Rows from block 8 of the image encoder of a small contrastive image-text model, named by matrix and row number. Rows with one number belong to one channel. Each number is 128 + 32 x the weight over its row's rms, rounded and kept within 0 to 255. All counts start at 0.
After each channel's rows are labels from the 100 images, of 14848, where the channel reaches its highest value: "top examples" is what is common among them; "place" is the part of the image that holds the peak. Only what is clearly more common there than usual is listed. The data: photos with spoken descriptions (Open Images, Localized Narratives). In brackets: how many of the 100.
# convs1: 3x3 conv (encoder.blocks.8.convs.1.weight, 128x128x3x3, each kernel summed), inputs 0-127
# convs2: expand pointwise conv (encoder.blocks.8.convs.2.weight, 512x128x1x1, transposed), outputs 0-127

convs1.91 [117 138 113 136 106 149 125   2 127 138 147 132  94 116  88 157 128 118 133 121 126 135 147  82 122 144 118 140  99 111 153 109 110 129 132 141 113  20 117 111 134 161 129  13 125 137 162 144 126 150 115 151 154  44  58 126 126 122  48 145 166 124  56 134 107 107  76 119 131 156 116 131 107   8 135 112 126 147 114 120 112 121 137 124  40 127 142 118 122 147 135 125  16 111 128 119 136 144 145 126 142 141 127 139 142 144 138 120 127 124 147 110  90 102 133 114 134 124 125 112 131 129 125 138 152 133 130 143]
convs2.91 [115  92 155 149  86 176 185  85 129 133 150 142 137  28 126 107 149 125 102 140  97 155  95 164  70 144 165 157 147 102 150 140 159 130 163 144 123 112 144 180 140 160 131 120 122 107 123 147  96 168 138 124 140 103 138 189  79 104 148 207 112 149  92 112 156 192 114 185 121  80 161 158 161 144  81 131 101 129 138 132  81 136  80  99 132  92  79 162 166 164 138  96 140 110 159 101 139 135 107 115 130 139 118  87 112 124 162  99 130 107 136 187 194  62 112 108 161 129 157 157 132 141 102 132 129 133 124 133]
top examples: text has "sky" (86); text has "buildings" (43); text has "building" (34)
place: top left (35)

convs1.75 [ 94 142 107 149 126 154 143 201 135 143 106 117  74 149 164  74 109 118  88 108 125 117 157 139 142 116 142 120 129 156  83 149 117  78 158 183 135 146 173 136  61 127 143 180 130  86 179 108 154 133 147  86 193 139 159 128 149 135 156 184 189 116 193 113 130 174 142 106 149 142 128 134  55 175 169 113 137 123 113 125 206 129 140 112 151 114 167  42  89 107 154 107 185 100 107 112 144 113 113  35 118 116 157 123 117 141 106 158 110 167 153 130 133 141 168 147 117 132  92  66 162 172 120 142 112 155  94 133]
convs2.75 [119 119 105 113  90 137 144 131  69 135 101 132 142 112 114  90  79 153 121 111 175 129 142 159 102 131 195 147 174 130 125 173 138 129 165 124 150 114 142 153 144 106 107 141 140 105 150 130 101 135 151 224 141 139 187 127 114 140 131 144 108  86 136 116 104 175 161 102 160 126 126 167 115 156 120  82 128 164 153 141 112 144 165 167 160  92 160 131 167 164 195 128 111 155 133  89 114 117 111  84  73  99  87 180 155 164 117  91  89 141  89 150 116 167 144 160 157 104 102 198 115 168 196  76 150 120 127 122]
top examples: text has "trees" (98); text has "sky" (76); text has "grass" (26)
place: top left (49); top right (34)

convs1.16 [114  97  96 110 118 118 182 160 130 148 115  69  87  62 146 109 111  71 114 135 108  96  52 114 109 111  96 132 104 136 107 166 103 119 177 149 106 153 144  74 144 108  87 152 176  83 115  56 103  86 162 128 144 155  97 173 118 109 152  98  62 114 129 101 131 141 153 160  94  81 104  55 226 152 147  95 145 102 156 159 126 102  63 152 149 102 102 171 136  60  89 124 142 101 114 172  95 113 143 140 118 128 109  78 100  79 135 126 117  71 112 113 131 162 110 158 126 113 118 137 156 119 115  81 140 110 114 106]
convs2.16 [ 93 127 145 127 160  90  97 119 103 187 117 104 142 123 123 175  50 149 172 123 114 117 138 208 133 161 143 126 183 101 162 120  79 162  86 132 119 167 148 161 139 142 164 139  55 131 102 131 134 155 166  59 116 155  98  59  97 125 133 147 159 165  98 117 114 123 111 131 120 126  86 159 127 144 115 101 189 161 124 130 129 140 122 117  94 175  81 193 131  94  98 140 141 147 193  70 102 121 138  92 119 142 110 160 164 148 104  97 129 129 136 210 114 124 150 135 155 149 122 202 100  20 126 125 147 124 100 157]
top examples: text has "trees" (72); text has "sky" (66); text has "grass" (56); text has "buildings" (40)
place: bottom right (33)

convs1.95 [ 75 176   2 154 114 112 127 159 122 130 133 137 140 165 166  67 100 119 102   5 119 116 148 150 186  95 145 111 121 132 138 148 153 133 103 142 155 128 105 124 127  92 151 139   0 113 118  68 149 164 130 127 169 133 136 152 109 145 118 145 154 156 159 149 131 144 128 123 118 148 104  84 133 135  76 122 118 142 121 140  58  96 126 114 126 120 157 113  75 133 158 118 134 119  95 111 170 144 145 132 128 117 130 120 145 107 142 103 142 155  57 139 132 147 106 115  76 126 129 106 163 130 131 147 111 140  92  61]
convs2.95 [154 152 116 124 123 150 168 148 185  58 136 179 147 107 146 147 127 125  70 131 132 167 119 107 142  95 159  99 174 105  97 139 153 133 166 130 142 135 138 133 161 110 152 164 102  26 160 194  80 148 131 153 116 133 127 147 121 147 181 127 141 107 147  92 119 160 144 110  73 152 156 156 131 140 142 132 121 155 163 100 148 105 127 159 142  72 161 140 139 163 167  94 136  71 137  73  74 118 126  93 109 136  61 148 102  92 137  98 122 161  80 141 119 110  58 142 210 131  91 164 151 108 106 115 132 124 136 117]
top examples: text has "trees" (94); text has "sky" (72); text has "grass" (28); text has "buildings" (27)
place: top right (44)

convs1.74 [ 90 114 118 116  64 110  68 124  81 145 116 116 109  91 114  86 110 100 169  70 137 127 132 156 151 111  99 116 159 101 134  95 130  82 141 126 111  91 139  79  94  96 146 123 123 131  54  63 107 102 120 136 129  90 113  88  92 143  91  95  85  80 113 117 173 131 133  99 134 128 149 105 119 101 147  91  89  88 106  89  50 103 152 104  99  96  81 129  77  96 141 100 101 148 144 106 115 138  60 119 124  85  83 129 135  61  88 103 106 124  39 129 143 113 136  50 122 139 121  93  85  91 108  89  81 110 162 107]
convs2.74 [163  89 160 122 178  82 120 109 137 120 139 143 162 149 173 196 207 128 100 142  25 143 160  99 145 116 131 156 133 110  65 121 102 133  81 168 156 152 150 110 162  48 133 142 132 166  50 137 104 143 160  98 118 197 115 128 175 117 159 112 113 117  86 193 142  37 134 145 100  71 115 121  76 165  68 140 140 122  85 128 172  48 160 149 118 101 109 100 150 183 133 125 130 134 115  85 135  74  80  91 126 148 118  83 159 191 126 157 155 144  92  66  77 131  86 131 122  82 131 151 138 123  91 107 155  92  94 148]
top examples: text has "sky" (70); text has "trees" (59); text has "grass" (30)
place: middle right (27)

convs1.79 [126 125 138 190 142 160 135 104 103  88 145 116 150  46 134 158 100 101 147 125 135  75  58 183 151 114  90 170 160 125  66 152 137  93 115 137 150 111  88 123 124 150 217  99 151 141 112 135 110 100 140 183 124 115  99 181 121  69  92 117  67 103 115 205 132 171 139 124 116  60  84 145 124 100 127 109 118 106 126 122  94 107 143 106  99  86 115 102 180 120 141  87 129 144 135 116 116 105 124  70 145 146 145 125  76  80 112 126 165 167 159 154 174  78 156 128  89  50 120 126 138 125 115 131 116 156 143 189]
convs2.79 [122 134  73 146 158 159 200  95 124  78 153  82 104 141 138 120 164 150 142 163 106 114 151 157  96  72 129 109  72  72 120 115 103 176 110  93  82 145 123 143  77 150 168 103 108 113 204 101  87 182 136 142  92  97 105 109 111 148 147 129 118 177 143 115 138 131 109 138 104 139 168 177 123 134  87 170  89 108 144 175 181 113 111 142 142 118  88  97 145 133  97 169 103 156 140 113 122 159 126 127 153 138 116 178  94  88 151 136 119 107 179 123 198 111 147 140 113 186 118 138 151 124  67 157 151 139 136  62]
top examples: text has "standing" (50); text has "woman" (38); text has "wearing" (34); text has "man" (32)
place: centre (54)

convs1.5 [105 142  55 109  70 100 124 134  75 124 108 132 126 143 168  55  75  94 116  54 107 105 156 162  85 102 112 111 109  34 127 186 118 108 135 105  97 126 150 109 155 130 145 120  32 109 127  73 112 123 126 138 147 128 122 122  79 122 109 118 136 176 126 118 148 143 126 114 118 138 152 119  93 110 100 119 102 110 133  75  81  74  62 104 124  95 104  59  65 154 123 130 109 108 137 140 119 125 163 114 171 152 139 100 128 116 108 136 157  81  73  98  91 176 115  72 125 142 130 111 138 109 137 159 124  99 138  46]
convs2.5 [160 174 116 103  85 172 132  46 185 104 129 184 124 143 139 140 117  76  99 140 152 178 110 143 134 104 127 185 139 112 101 162 119 129 137 157 173 119 149 142 161 117 149 145 106  84 113 195  71 154 156 140 106 147 126 101 177 166 144 111  60  95 130  80 151 137 192  90 113 174 120 110  72 176 175 172 108 155 123 118 150 148 160 135 149 110 128 122 135 145 150 119  91 102  83 106 144  89 111 117  91 134 100 121 145 104 142 149  74 187  87  96  45 125  83 115 187 117 136 147 120 120 139  73 142 106  92 146]
top examples: text has "trees" (81); text has "sky" (60)
place: top left (44)

convs1.23 [ 68 118  40 157 131  88 117 155  55 169 124 122 118 183 163  28  54 122  68  77  62  87 124 143 145  38 120 103 130 110 118 170 135 124 145 135 124 128 138 111 107  93 152 137  98  60 113  91 133 133 150 130 174 129 132 140  90 128 124 132 147 107 153 170 138 123 148 122 120 118 133 114  86 133 138 130  87 116 103  47 142  37 122  47 125  72 140 121  88 135 168 133 137 101 125 141 161 132 121 133 151 158 151  94 111 121 134 109 171 133 128 109 166 140 152 124 107 122  99 128 153 127 107 128 105 133 126  94]
convs2.23 [162 184 145  90 106 153 105 127 129 107 124 154 149 120 175 111  74 142 135 135  47 121 162 116 172  96 174 150 121 111 136 131 177 149 135 159 140 141 111 136 169 131 158 191 116  76 141 134 108 137 154 178 108 147 138  78  90 148 148 113  88 111 136 117  95 124 130  66 104 184  99 141  75 144 149 135 137 121 166 113 130 151 141 163  99 142 179 125 100 162 178 149 105 140 110  92  95  78 140 106  72 131  49 122 132  58 100 117 114 144 107 187  94 104  84 109 155 179  85 123 125 134 118  95 130 174 158  93]
top examples: text has "trees" (99); text has "sky" (81); text has "grass" (29); text has "plants" (26)
place: top left (48); top right (32)

convs1.66 [166 126 100  52 167 111 143 167  84  64 141  96 139 159 176 151  96 140 195 105  71  94  88 174  98 105 125 104  80 103 140 144 101 151 119 142  73 144 155 144 230 148 151 162 141 116 102 159 120 116  92 160 101 147 134 152 155 129 135 111 104 183 160 151 163 128 171 121 110 125 114 161 100 147 106 152 114 132 158  84 118 149  77 103 140  79  79 142 176 165 125 125 132 105 178 124 120 167 208 154 171 125 104  63 113 164 138 137 156 103 142 102 148 190 109 133  84 166 156 156 139 112 133 139 118 145 178 126]
convs2.66 [ 80 183  75  91  84 141 134 140 191  91 158 193  76 139 130  53 110 163 139 166 132 136 130 182  73  83 163 107 158 123 123 120 129 160 132 138 132 172 170 141 130 178 161 169 102 102 191 159 101 102 174 149  75 121 144 119  91 141 127 154 109 129 126  86 126 145 152 167 112 109 211 144  96 112 123 156 115 182 175 146 176 152 137 149 134 145 152 126 155 143 147  86 161  56  72 104 115 141 168  85 129 124  83  95  86  51 154 111 133 113 133 132 140  98 149  75 117 130 100 142 150 129 104 126 106 160 128 147]
top examples: text has "grass" (26)
place: bottom left (34); bottom centre (26)

convs1.98 [114 128 111 116 138 133 135 103 117 149 143 127 119 122 150 138 129 127 120 121 111 126 109 114 117 117 137 127 104 123 135 114 124 121 131 146 123   0 125 111 120 143 111  67 137 114 133 132 126 118 123 137 139   2  41 143 120 107   0 139 114 128  90 143 111 142 113 123 124 108 115 121 114  23 148 131 125 126 122 117 139 103 111 119   0 125 121 122 100 111 114 127  20 115 131 130 126 116 129 122 127 141 119 131 116 129 129 117 131 157 138 121 118 133 133 144 109 116 111 128 143 122 122 138 137 116 132 120]
convs2.98 [135  84 122 129 185 129 130 136 131 122 139 102 175  51 160 156 168 152 115 137  89 152 132 156 108 143 164 119 127 107 160 152 139 120 146 109 122 129 111 134 134 136 159 162 110 121  89  90 159 118 179 212  86 121 116 112 132 147 112 163  96 109  86 191 132 176 142 193  93  97 124 127 120 129 109 117  96 162 124 144 140 153 115 132 123 124  94 158 158 135 188 162 189 129 133  79 187 137 123 153 135 122  76  89 138 159 114 145  64 117 138 147 128  83 107  98 161 128 131 127 151 131 128 131 174 136  87 116]
top examples: text has "wall" (40); text has "wearing" (35); text has "man" (29)
place: centre (36)

convs1.7 [ 80 103  84 145 108 143 112 103 107 126 109 113 118  98 156 102  85 123  62 112 126 103 117 116  54 161 133 140 122  72 112 220 116  99 172 138 131  69 167 139 123  88 154  84  97 114 125  99 128 142 150 124 174  82  67 102 137 117  74 127 130 149 121 105 109 150 196  86 136 124 137  74 130  69 141 145 121 119 115  86 183  78 126 116  68 101 132  89  86 118 119 121  49 100  54 123 120 141 119 117 201 136 148 106 139 133 115 151 131 157  83 119 132 152 177  98 104 152 134 131 107 115 133 120 126 112  52  78]
convs2.7 [ 86 147 110 122 147 144 119 127  81 176 133 122 100 149 156 122 110  70 110 119  98 183 145 193 162 178  65 110 136  90 145  58 152 168 171 131 141 111 168 140 141  55 186 115  69 143  92 171 124 109 145 113  69  88 108 120 186 159 142  98 117 136 108 161 105  98 150 107 102 175 159 118 106 201 123 123  71 150 163 117 162 165 114 111 176 107 122 190 184 142 149 133  61  88 179 118 113 164 127 114 104 124 121 133 126 156 175 112 170 173  92 164  59 127  64  73 165 143 121 155 170 111 114 120 122 166  95 118]
top examples: text has "sky" (83); text has "trees" (80); text has "buildings" (31); text has "clouds" (27)
place: middle right (26)

convs1.114 [127 122  99 120 126  72 149 142 137 136  52 169 160 139 154 111 151 154 131 128 110 154 132 163  60 170 114 152 131 142  93  86 113  90  71  52 142 124 151 101 142 119  93 129  70 128  90 149 104 110  97 175  22 113 138 102 110 113 132  87 141 134 107 189 158 107 151 167 103 133  93 108  80 124  98  79 124  70 180 138 136 109 134 145 132 157 130  74  76  95 144 168 147 110 104 152 106 117 151 121  73 120 139 152 103 145  83 106 117 152 137 110 137 141 131 131 108  99 110 119  82  72 177 122 160  90 108  29]
convs2.114 [137 125 109 182  93 148 181 114 151 106  90 141  88 137  65 124 118 167 101 153 161 139 132  98  75 104 129 131 169 122 135 105 152 128 137 134 137 109 131 179 169 180  92 166 137  91 127 146 101 112 141 100 132  61 166 152 144 205 143 121  62 120 216  11  73 147 151  87 232 152 164 129 141 141 144 130 153 140 133 124 114 192  96 143  98 115 169  95 117 155 103 118 125  76 156 128 134 182 161 101 131 137 167  93 167 111 141 127 124 200 129  90 146 144 141 183 157  81 170 134 152 158 158 109 126 134 129 101]
top examples: text has "standing" (50); text has "people" (47); text has "holding" (39); text has "smiling" (29)
place: top centre (42)

convs1.18 [ 98 110 120 185 126 160 145 160 139 106 211 102 137 141 156 136 154 115 150 139 137 108 110 168 184 115 123 141 157 156 136 143 162  86 180 153 174 100  56 120 125  90 174 127 159 149 157 160 141 188 153  94 202 123 131 177 138 115 107 178 126 124 152 151 119 125 138 136 145 136 176  64 134 129 149 126 149 220 122 127 122  91 156 126 113 137 116 160 120  82 173 140 126 164 100 131 141 147 104  57  95  66 117 128 120  47 142 117 112 177  75 162 189 128 103  92 108  92 183 151 157 161 107 150 119 126 103 152]
convs2.18 [159 168 116 174 127 112 133  91 152  81 184  88 222 116 104 154 148 174 108 155 154 145 171  92 108 108 133 161 111  94 115 120  88 158 109 141  91 148  94 112 136 110 144 127  71 170 166 138 113 188 156 146  94 157 125 108 128 134 176 113 150 143 113 131  98 140 136  97  78 130 186 142 131 126 159 107  46 153 143 233 184  92 132 156 109 146 119 134 148 127 127  86 171 126  82  83 140 102 158 115 118 105 109 102 135 149 109  94 112 111 142 189 126 141 146 114 104 203 162 124 115 162  98 107  87 171 138 120]
top examples: text has "man" (37); text has "wearing" (35); text has "person" (35)
place: middle right (41); centre (31)

convs1.80 [119 129 181 163 111 189 104 152 113 160 146 130 113 127 165 168 126 115 148 180 172 134 102 176 140  95 101 183 149 138  88 124 114  51 188 164 146 106 103 136  62 115 162 125 135 171 168 154 123 185 170 127 186 116 117 158 164 137 104 140  92 142 145 177 140 169 149 132 114 126 180  78 108 122 146  85 118 158 128 117 108  80 162 133 115 114 172  84 124  79 159 131 142 171  95 139 129 181 109  81 113 102 145 122  84  25 115 111 108 172 135 144 151 169 120 111 152  88 175 114 167 155 144 177 138 150 107 175]
convs2.80 [ 89 157  98 143 142 186 138 140 147 132 159  95 110 105  82 147  96 143 117 134 122 155 154 195  77  95 140 149  87  73 136 138  86 190 147 142 116 143 194 129 103 119 180 132 125 124 180 157 132 216 137 138  94  76 143 115 106 146 163 124 159 158 129 143  97 170 104 118 107 137 145 138 125 132 106 123  75 146 160 202 216 121  85 170 121 140 187 153 123 147 144 146 125 100 163 129 164 185 161 115 120  63 112  74 141 105 138 100  91 106 145 182 146 114 123 118 124 155 165 154  83 113 102 159 148 162 122 156]
top examples: text has "wall" (42); text has "woman" (30); text has "two" (30); text has "man" (29)
place: centre (44)

convs1.31 [ 72  97  78 121 104 100 135 126  32 164 143 128 115 198 170  20  41 132  92  57  85  73 110 134 143  59 132  97 101  85 108 157 146 125 143 120 114 148  99 119 121 167 134 132 118  74 109  76  99 125 130 109 154 154 122 144  80 127 130 110 107 159 117 171 113 112 117  86 129 101 185 122  96 133 132 116  90 130 110  55 111 103 129  48 139  55 130 130 102 152 116 113 125 103 126 128 114 118 127 156 148 169 166  96  95 129 134 163 152  94  90 125 125 166 114 128 119 111 138 140 161 134 122 111  96 112 126 103]
convs2.31 [218 189 138  84  97  86 124 129 143 141 137 133 136 136 147 160 117 133 115 104  96 135 155  43 148  82 119 162 162 100 100 125 112 154 172 149 142 133  36 146 154 143 190 160 150 124 102 101  97 143 148 137 100 122 129  72 136 162 128  87  45 105 148 100 103 138 162  84 116 201 104 118 112 162 154 129  55 113 143  86 163 137 167 165 126 131 168 160 124 138 112 102 117  49 133 100  71  64 150 123  86 117  61  95  99 119 144 104 121 187 108 148 115 141  84 102 127 172 135 133 117 104 126 115 133 148 137 131]
top examples: text has "trees" (83); text has "sky" (72); text has "water" (57); text has "buildings" (30)
place: bottom right (38)

convs1.81 [127 114 101 129 118 113  68 160 121 138  97 158 126 108 111 146 125 105 117 136 103 126 148 140 112  58 104 119  92 135  47 123 126  50 162 132 121  76 117 102 102  85 135 107 114  70 125 158 111  67 122  84 193  77 112 133 115  81  66 142 182 147 129 112 106 100  89 148 102 108  96 118 150  88 141 128 134  92 134 118 112  78  58 120  87 135 149 107 103 133 135 165 116 156 109 121 111  87  86  53 145 115 157 127  66  56 154  98 137 148 192 113  87 136 122 129 150  63  84 133 166 120 158 101 103 141 106 184]
convs2.81 [113  98 164 142  83 162 129 170 151  91 177 145  93 136 112 136  99 149  53 125 125 123 149 137 108 145 156  73 166  56 118 116 142 169 145  84 117 147 143 134 148 126 113 156  59  86 111 140 180 120 133 188 137  81 139 118 146 121 135 144 129 191 144 123 111 151 103 163 115 156 145 110  92  63 110 115 136 184 124 116 164 160 138 113 126 130 165  97 109 130 134 113 193 131 141 133 140 161 192  89 169  96  64  92 138 103 107 118 155 131 145 177 152 150 155 112 151 125 101 189  52 190 106 158 135 200 118 163]
top examples: text has "wall" (56); text has "table" (50); text has "sitting" (50); text has "people" (43)
place: top centre (31)

convs1.112 [178 104 102 124 155 145 125 134  99 147 105 127 149  99 103 105 122 149 104 137 136 135 139  91   0 157 149 143 140   0 110 138 118  83 191 124 135 112 171 122 104 162 179 152 121 129 125 120 120 109 164  71 180 104  98 114 177 116 107 127 126  96 139  76  95 169 113 100 147 121 127 161 107 149 140 178 108 102 106  66 149 124  76  93 114 130 110 123  87 140 115 136 121  94 166 112  92 127 100 104 201 132 121 121 103 125  86 129 122 178 107 128 110 123 161 154 122 149 102 170 142  98 116 149  75 133 152  84]
convs2.112 [157 146 130 220 104 106 152 157 112 124 185 125 106 150  95 187 143 124 140 152 149 122 115 111 149 148  61 112 170  66 149  78  93 153 151 137 114 164  74 156 111 116 119 101  85 181 112  93  72 112 185 118 108 125 126  61 153 137 113 116 172 162 173 137 138  84 153  92 124 173  73 157 132 167 168 174  93 157 147 156 115 134 142  56 146 120  86 109 187 141  84  90 121 129 151 100 118 149 140  89  96 160 137 152 120 169 154  79 197 132 133 144 106 170  82  55 171 137 153 161 128 107 111 140 100 169 116  42]
top examples: text has "sky" (84); text has "trees" (82); text has "buildings" (31); text has "clouds" (28)
place: middle left (33)

convs1.109 [112 187  55 153 140  93 108 163 144 120  98 108 126 127 131 130 125 104  98  94 108 145 159 123 124  51 128 137 141  86 138 131 117 122  92 168 134 140 157  84 123  75 125 150   0  87 136 135 165 180 144 117 178 143 147 133 113 147 148 119 150 117 196  99 114 159  87 145 101 151   3 126 150 155  65 125 116 121 115 127 185 151  84 136 141 124 156 123 125 100 138 108 160  87 138 109 178 160 140 110 118 150 142 140 157 129 118 114 156 137 142 113  61 127 104 136  89 147  90 105 151 117 111 105 140 151 117  70]
convs2.109 [ 83  92 150 125 134 179 136 168 138  91 129 132 142  97 134 111 162 141 136 122 107 132 111 142 164 150 175 123 135  72 170  94 159 153 174 160  94 134 138 147 146 141 113 178  98 111 152 181 124 115 101 129 106 117 161 112 121 148 169 189 149 161 107 136 188 103 134  82 152 177 176 187  92 162 108 137 149 139 130 150  94 123  81 153 133  93 161 157 139 118 160 170 107 137 159 112 119 129 150 144  56 114 118 119 116 101 135 142 172  54 105 185 185 121  92 121 121 146 125 137  95 168  95 168 109 169 135 116]
top examples: text has "wearing" (40); text has "man" (31)
place: top centre (63)

convs1.29 [136 135 111 164 141 158 141  67 142 173 123 120 138 139 125 147 132 147 142 113 131 133 174  11 141 132 144 148 144 147 170 111 145 146 147 174 144  25  86 136 133 163 129  67 110  97 159 127 153 157 154 118 156  33  47 179 151 122  53 125 138  98  95 160  51 117 112 152 145 142 104 142 124  65 101 127 148 104 126 148 115 126 146 152  34 139 162 134 123 141 127 139  32 149 158 132 163 136 116 147 130 123  96 106 135 121 104 105 143 159 142 141 142 118 120 106 140 133 120 135 169 157 132 141 150 151 157 119]
convs2.29 [ 94  97 162 151 150 122 147 103 150 142 129 124 159 128 143 159 148 133 125 156 168 125  53 108 101 110 203 167 151 142 118 177  84  99 199 127 152  90 129 162 155 130 214 128 147 167  98  95  98 131 171 154  73 130 147 173  54  91  88 143 142 105 116 165 106 158 161 138  99 130 132 140  84  98 119 140 131 146 123  70 110 115  94 106 131 117 127 187 127 175 155  72 129  41 123 107 142 113 109 122 116 160  93 104  97 161 177  97 105 140 111 152 147  89 124 128 114  74 132 148 112 147 153 110 167  95  80 132]
top examples: text has "man" (30)
place: top centre (40)

convs1.70 [ 63 106 131 144 113 115 105 103  74 176 108 109 110 133 129 134 130  57 111 116 116 134 157 130 159 161  84  93 106 123  65 140 115  96  56 112 143 116 119 174 109 112 134 110 147 129 120  91  92  60  85 140  56 128  77 129 141  88 102  86 141 123 114 165 126 115 200 129 125 121 126  83 128 106 135 100  89  94  98  75 137 158 152 124 107 122 106 159 165 104  86 149  78 132 170 141  79 121 106  81 160 140 105 112  60 109  95  68 112 146  89 128 173 138 142 102  97  94 153  43  64 105 112 130 111 111 178  95]
convs2.70 [181 150 165 196 136 109 166 116 155 107  97 134 164 156  84 132 141 132 126 127 147 191 119 119 117 131  80 104 154 139 106  62 110 151 109 138 122 175  99  75 160 111 144 112 101 131 132 125 104 102 132 130  48 112 104  97 153 167 119  37 128 185 142  91  96 132 142 146 146  94  95 140  93 159 149 103  95 136 104 158 187 123  91 173  75 113  59 126 146 126  85  83 139 116 158 105 127 149  98  75 151 120 183 175 124 176 116 180 151 141 189 128 138 163 134 133  24 166 103  30 135 125  89 110 112 144 151 167]
top examples: text has "wearing" (36); text has "woman" (25)
place: top right (44); top centre (32)

convs1.126 [145 108 146  94  93 159 119  86 113 120 137 123  77  87 126  81 123 155  75  36 170 109  73  94 171 132 171  43 200 214 152 103 131 154 125 140 154 155 122 113 145  82 169  97 137  85  70  98 163 133  60 140 115 143 110 138 159 143 127 128  62 128  66 113 124 159 117 128 126 103 158 170 121 122 115 115 125 119  82 144  71 156 145 110 143 112 111 136 125 117  91  78 124 106  95 153 134  91  83 157 158  99  78 143 155 134 117 136 160 126 106 133 116 114 108 133 125 128  93  56 133 120  89 131  85  83  90 123]
convs2.126 [121  57 130 126 112 107 122 179 111 131 145  86 174 153 127 146 201 118 102 102 125 115 114 128  83 139 124  75 159 135 142 131 122 137  31 106 125 152 125 150 155 137 134 146 142 159 127 116 147 162 156  68 101 185 137 131 121 145 134 186 155 117  75 130 110 102 122 147 138  64 129 142 128 126  91 132 131 126 130 123 125  92 140  95 113 145 115  60 167 157 117 142 126 140  88  45 136 100 124 146 104 136 138 155  88 171 154  77 113 159  84 141 103 137 151 118 152  73  98 144 112 102 122 140 115 108  84 120]
top examples: text has "trees" (63); text has "sky" (52); text has "grass" (33)
place: middle right (38)

convs1.82 [134 132 100 109  80 112 109 157 131 157 149 147 155 163 108 154 111 107 110 143  97 122 108 158  76  96  98 129 141 104 134 124  66 122 132 126  80 168  99  94 121  92 146 138 110  95  58  90  88 100 126  53 117 196 123 126  94 152 145 117 129 130 171 108 112  97 110 110  94 142 157  48  88 150 128 108 108 145 118 119  93  64 118 132 153 140 107 126  88 153 112 146 128 145  75 113  94 147 116 157 130  26 126 126 125  85 168  67  66 105 102  79  85 132  89 104 169 161 123 174 146  67 126 115 107  85  50 138]
convs2.82 [207 138 144 184 172 100 137 133 146 115 152 125 146 140  85 136 166 149 122 145 120 134  74  77 142  87 107  62 173 140 126 112 124 108  75  46  15 183  75 136 150 125 101 154 107 147 130 127 155  95 167 126 101 187 122  89 104  96 142 135 160 194 126 167 149 110 156 124 119 116 111 147  89 100 156 145  91 107 125 161  79 135 170 166 116 159 130  75 139 112 100  90 155 133  25 148 140 125 126  72  92 161 148  91 127 109 127 150 176  84 105  95 153 118 121  77  94 165 103 130 129 173  83 172  95 145  80  97]
top examples: text has "standing" (53); text has "wall" (42); text has "sitting" (39); text has "holding" (35)
place: top centre (34)

convs1.30 [ 63  54 191 150 101 135 129 113 173 176 113 160 113 121 115 194 174 133 136 155 146 187 156 111  78 204  92 161 108 218  95  61 136  73 102 141 117 134  98 137  78  80  96 132 170 179 143 159 115 126 128 123 107 133 103 124 102 113 134 110 137 102 119 157  97 139 155 122 129 133 134 123 141 133 148  69 115 110 138 154 127 122 140 150 128 162 184 147 166  75 112 147 126 213 128 132 111 123  67  86  66 102 147 162  83  96 111 138 109 143 145 164 144 123 124  81 118  85 122 143  86 144 161  88 134 144 123 143]
convs2.30 [139 148  95 101 150 121  72 100 139  77 156 167  86 169 126 139 135  77 113 138 108 138 130 108 137  87 176 148 123 111  88 120  92 141 158 119 147 111 172 185 188 169 200 166 100 126  83 134 140 154 158  73  90  71 109  96 159 165 122  87  89 150 120 127  64 121 172  89  90 171 143  85 113 106 132 115 147 155 106 118 166 169 140 113 151 123 134 159 103 165  96 132  97 124 112 150 151 131  86 124  91 149 171 119 153 111 182  78  85 162 104  94  94 185 161 131  55 107 155  85  78 114 200 114 166  87 113 122]
top examples: text has "wall" (42); text has "holding" (39); text has "smiling" (29); text has "two" (28)
place: top centre (43)

convs1.35 [109 133 110 126  93 146 138 112 140  90 140  78 145 171 171  67 117 177 179  87 143  54  97 113 133 110 144 136 137 157 133 151 102 102 157 156 134 138 137 147 157 153 153 104 187 146 106  72 135 117 152 149  92 144 101 122  88 140 147 150  99 128  81 124 171 146 199  88 114 111 154 137  94 120 136  94 100 128 116 131  39 136 152  83 124 122  91 150 169 142 129  98 100 149 104 126 146 122 134  96 116   4  84  98 143  83  94 113  73 140 118 167 119 120 166  84  99 158 107 116 105 102 105  53 103 171 119 186]
convs2.35 [114 100 103 137 129 113 149 124 106 158 102 116 113 128 120 147 176 127 140 160 128 130 183 108  98 112 132 141 146 115  84 124 101 118  71 133 106 179 139  82 168 128 162 175  80 118 112 177 155 137 149 120 103 220 170 149 130 149 176 118 187 130 166 134 120 122 129 158 121  57 129  91  64 109  54 123 103 121 136 134 132 106 162  99  33 112 180  76 137 117 135 122 192 100 103  96 164  61 139  96 159  70 126  85  94 114 118 137 127  92 117 121 171 159  88 197 131 110 156 149 162 157 151 149 105 129 123 117]
top examples: text has "man" (38); text has "woman" (26)
place: middle left (35)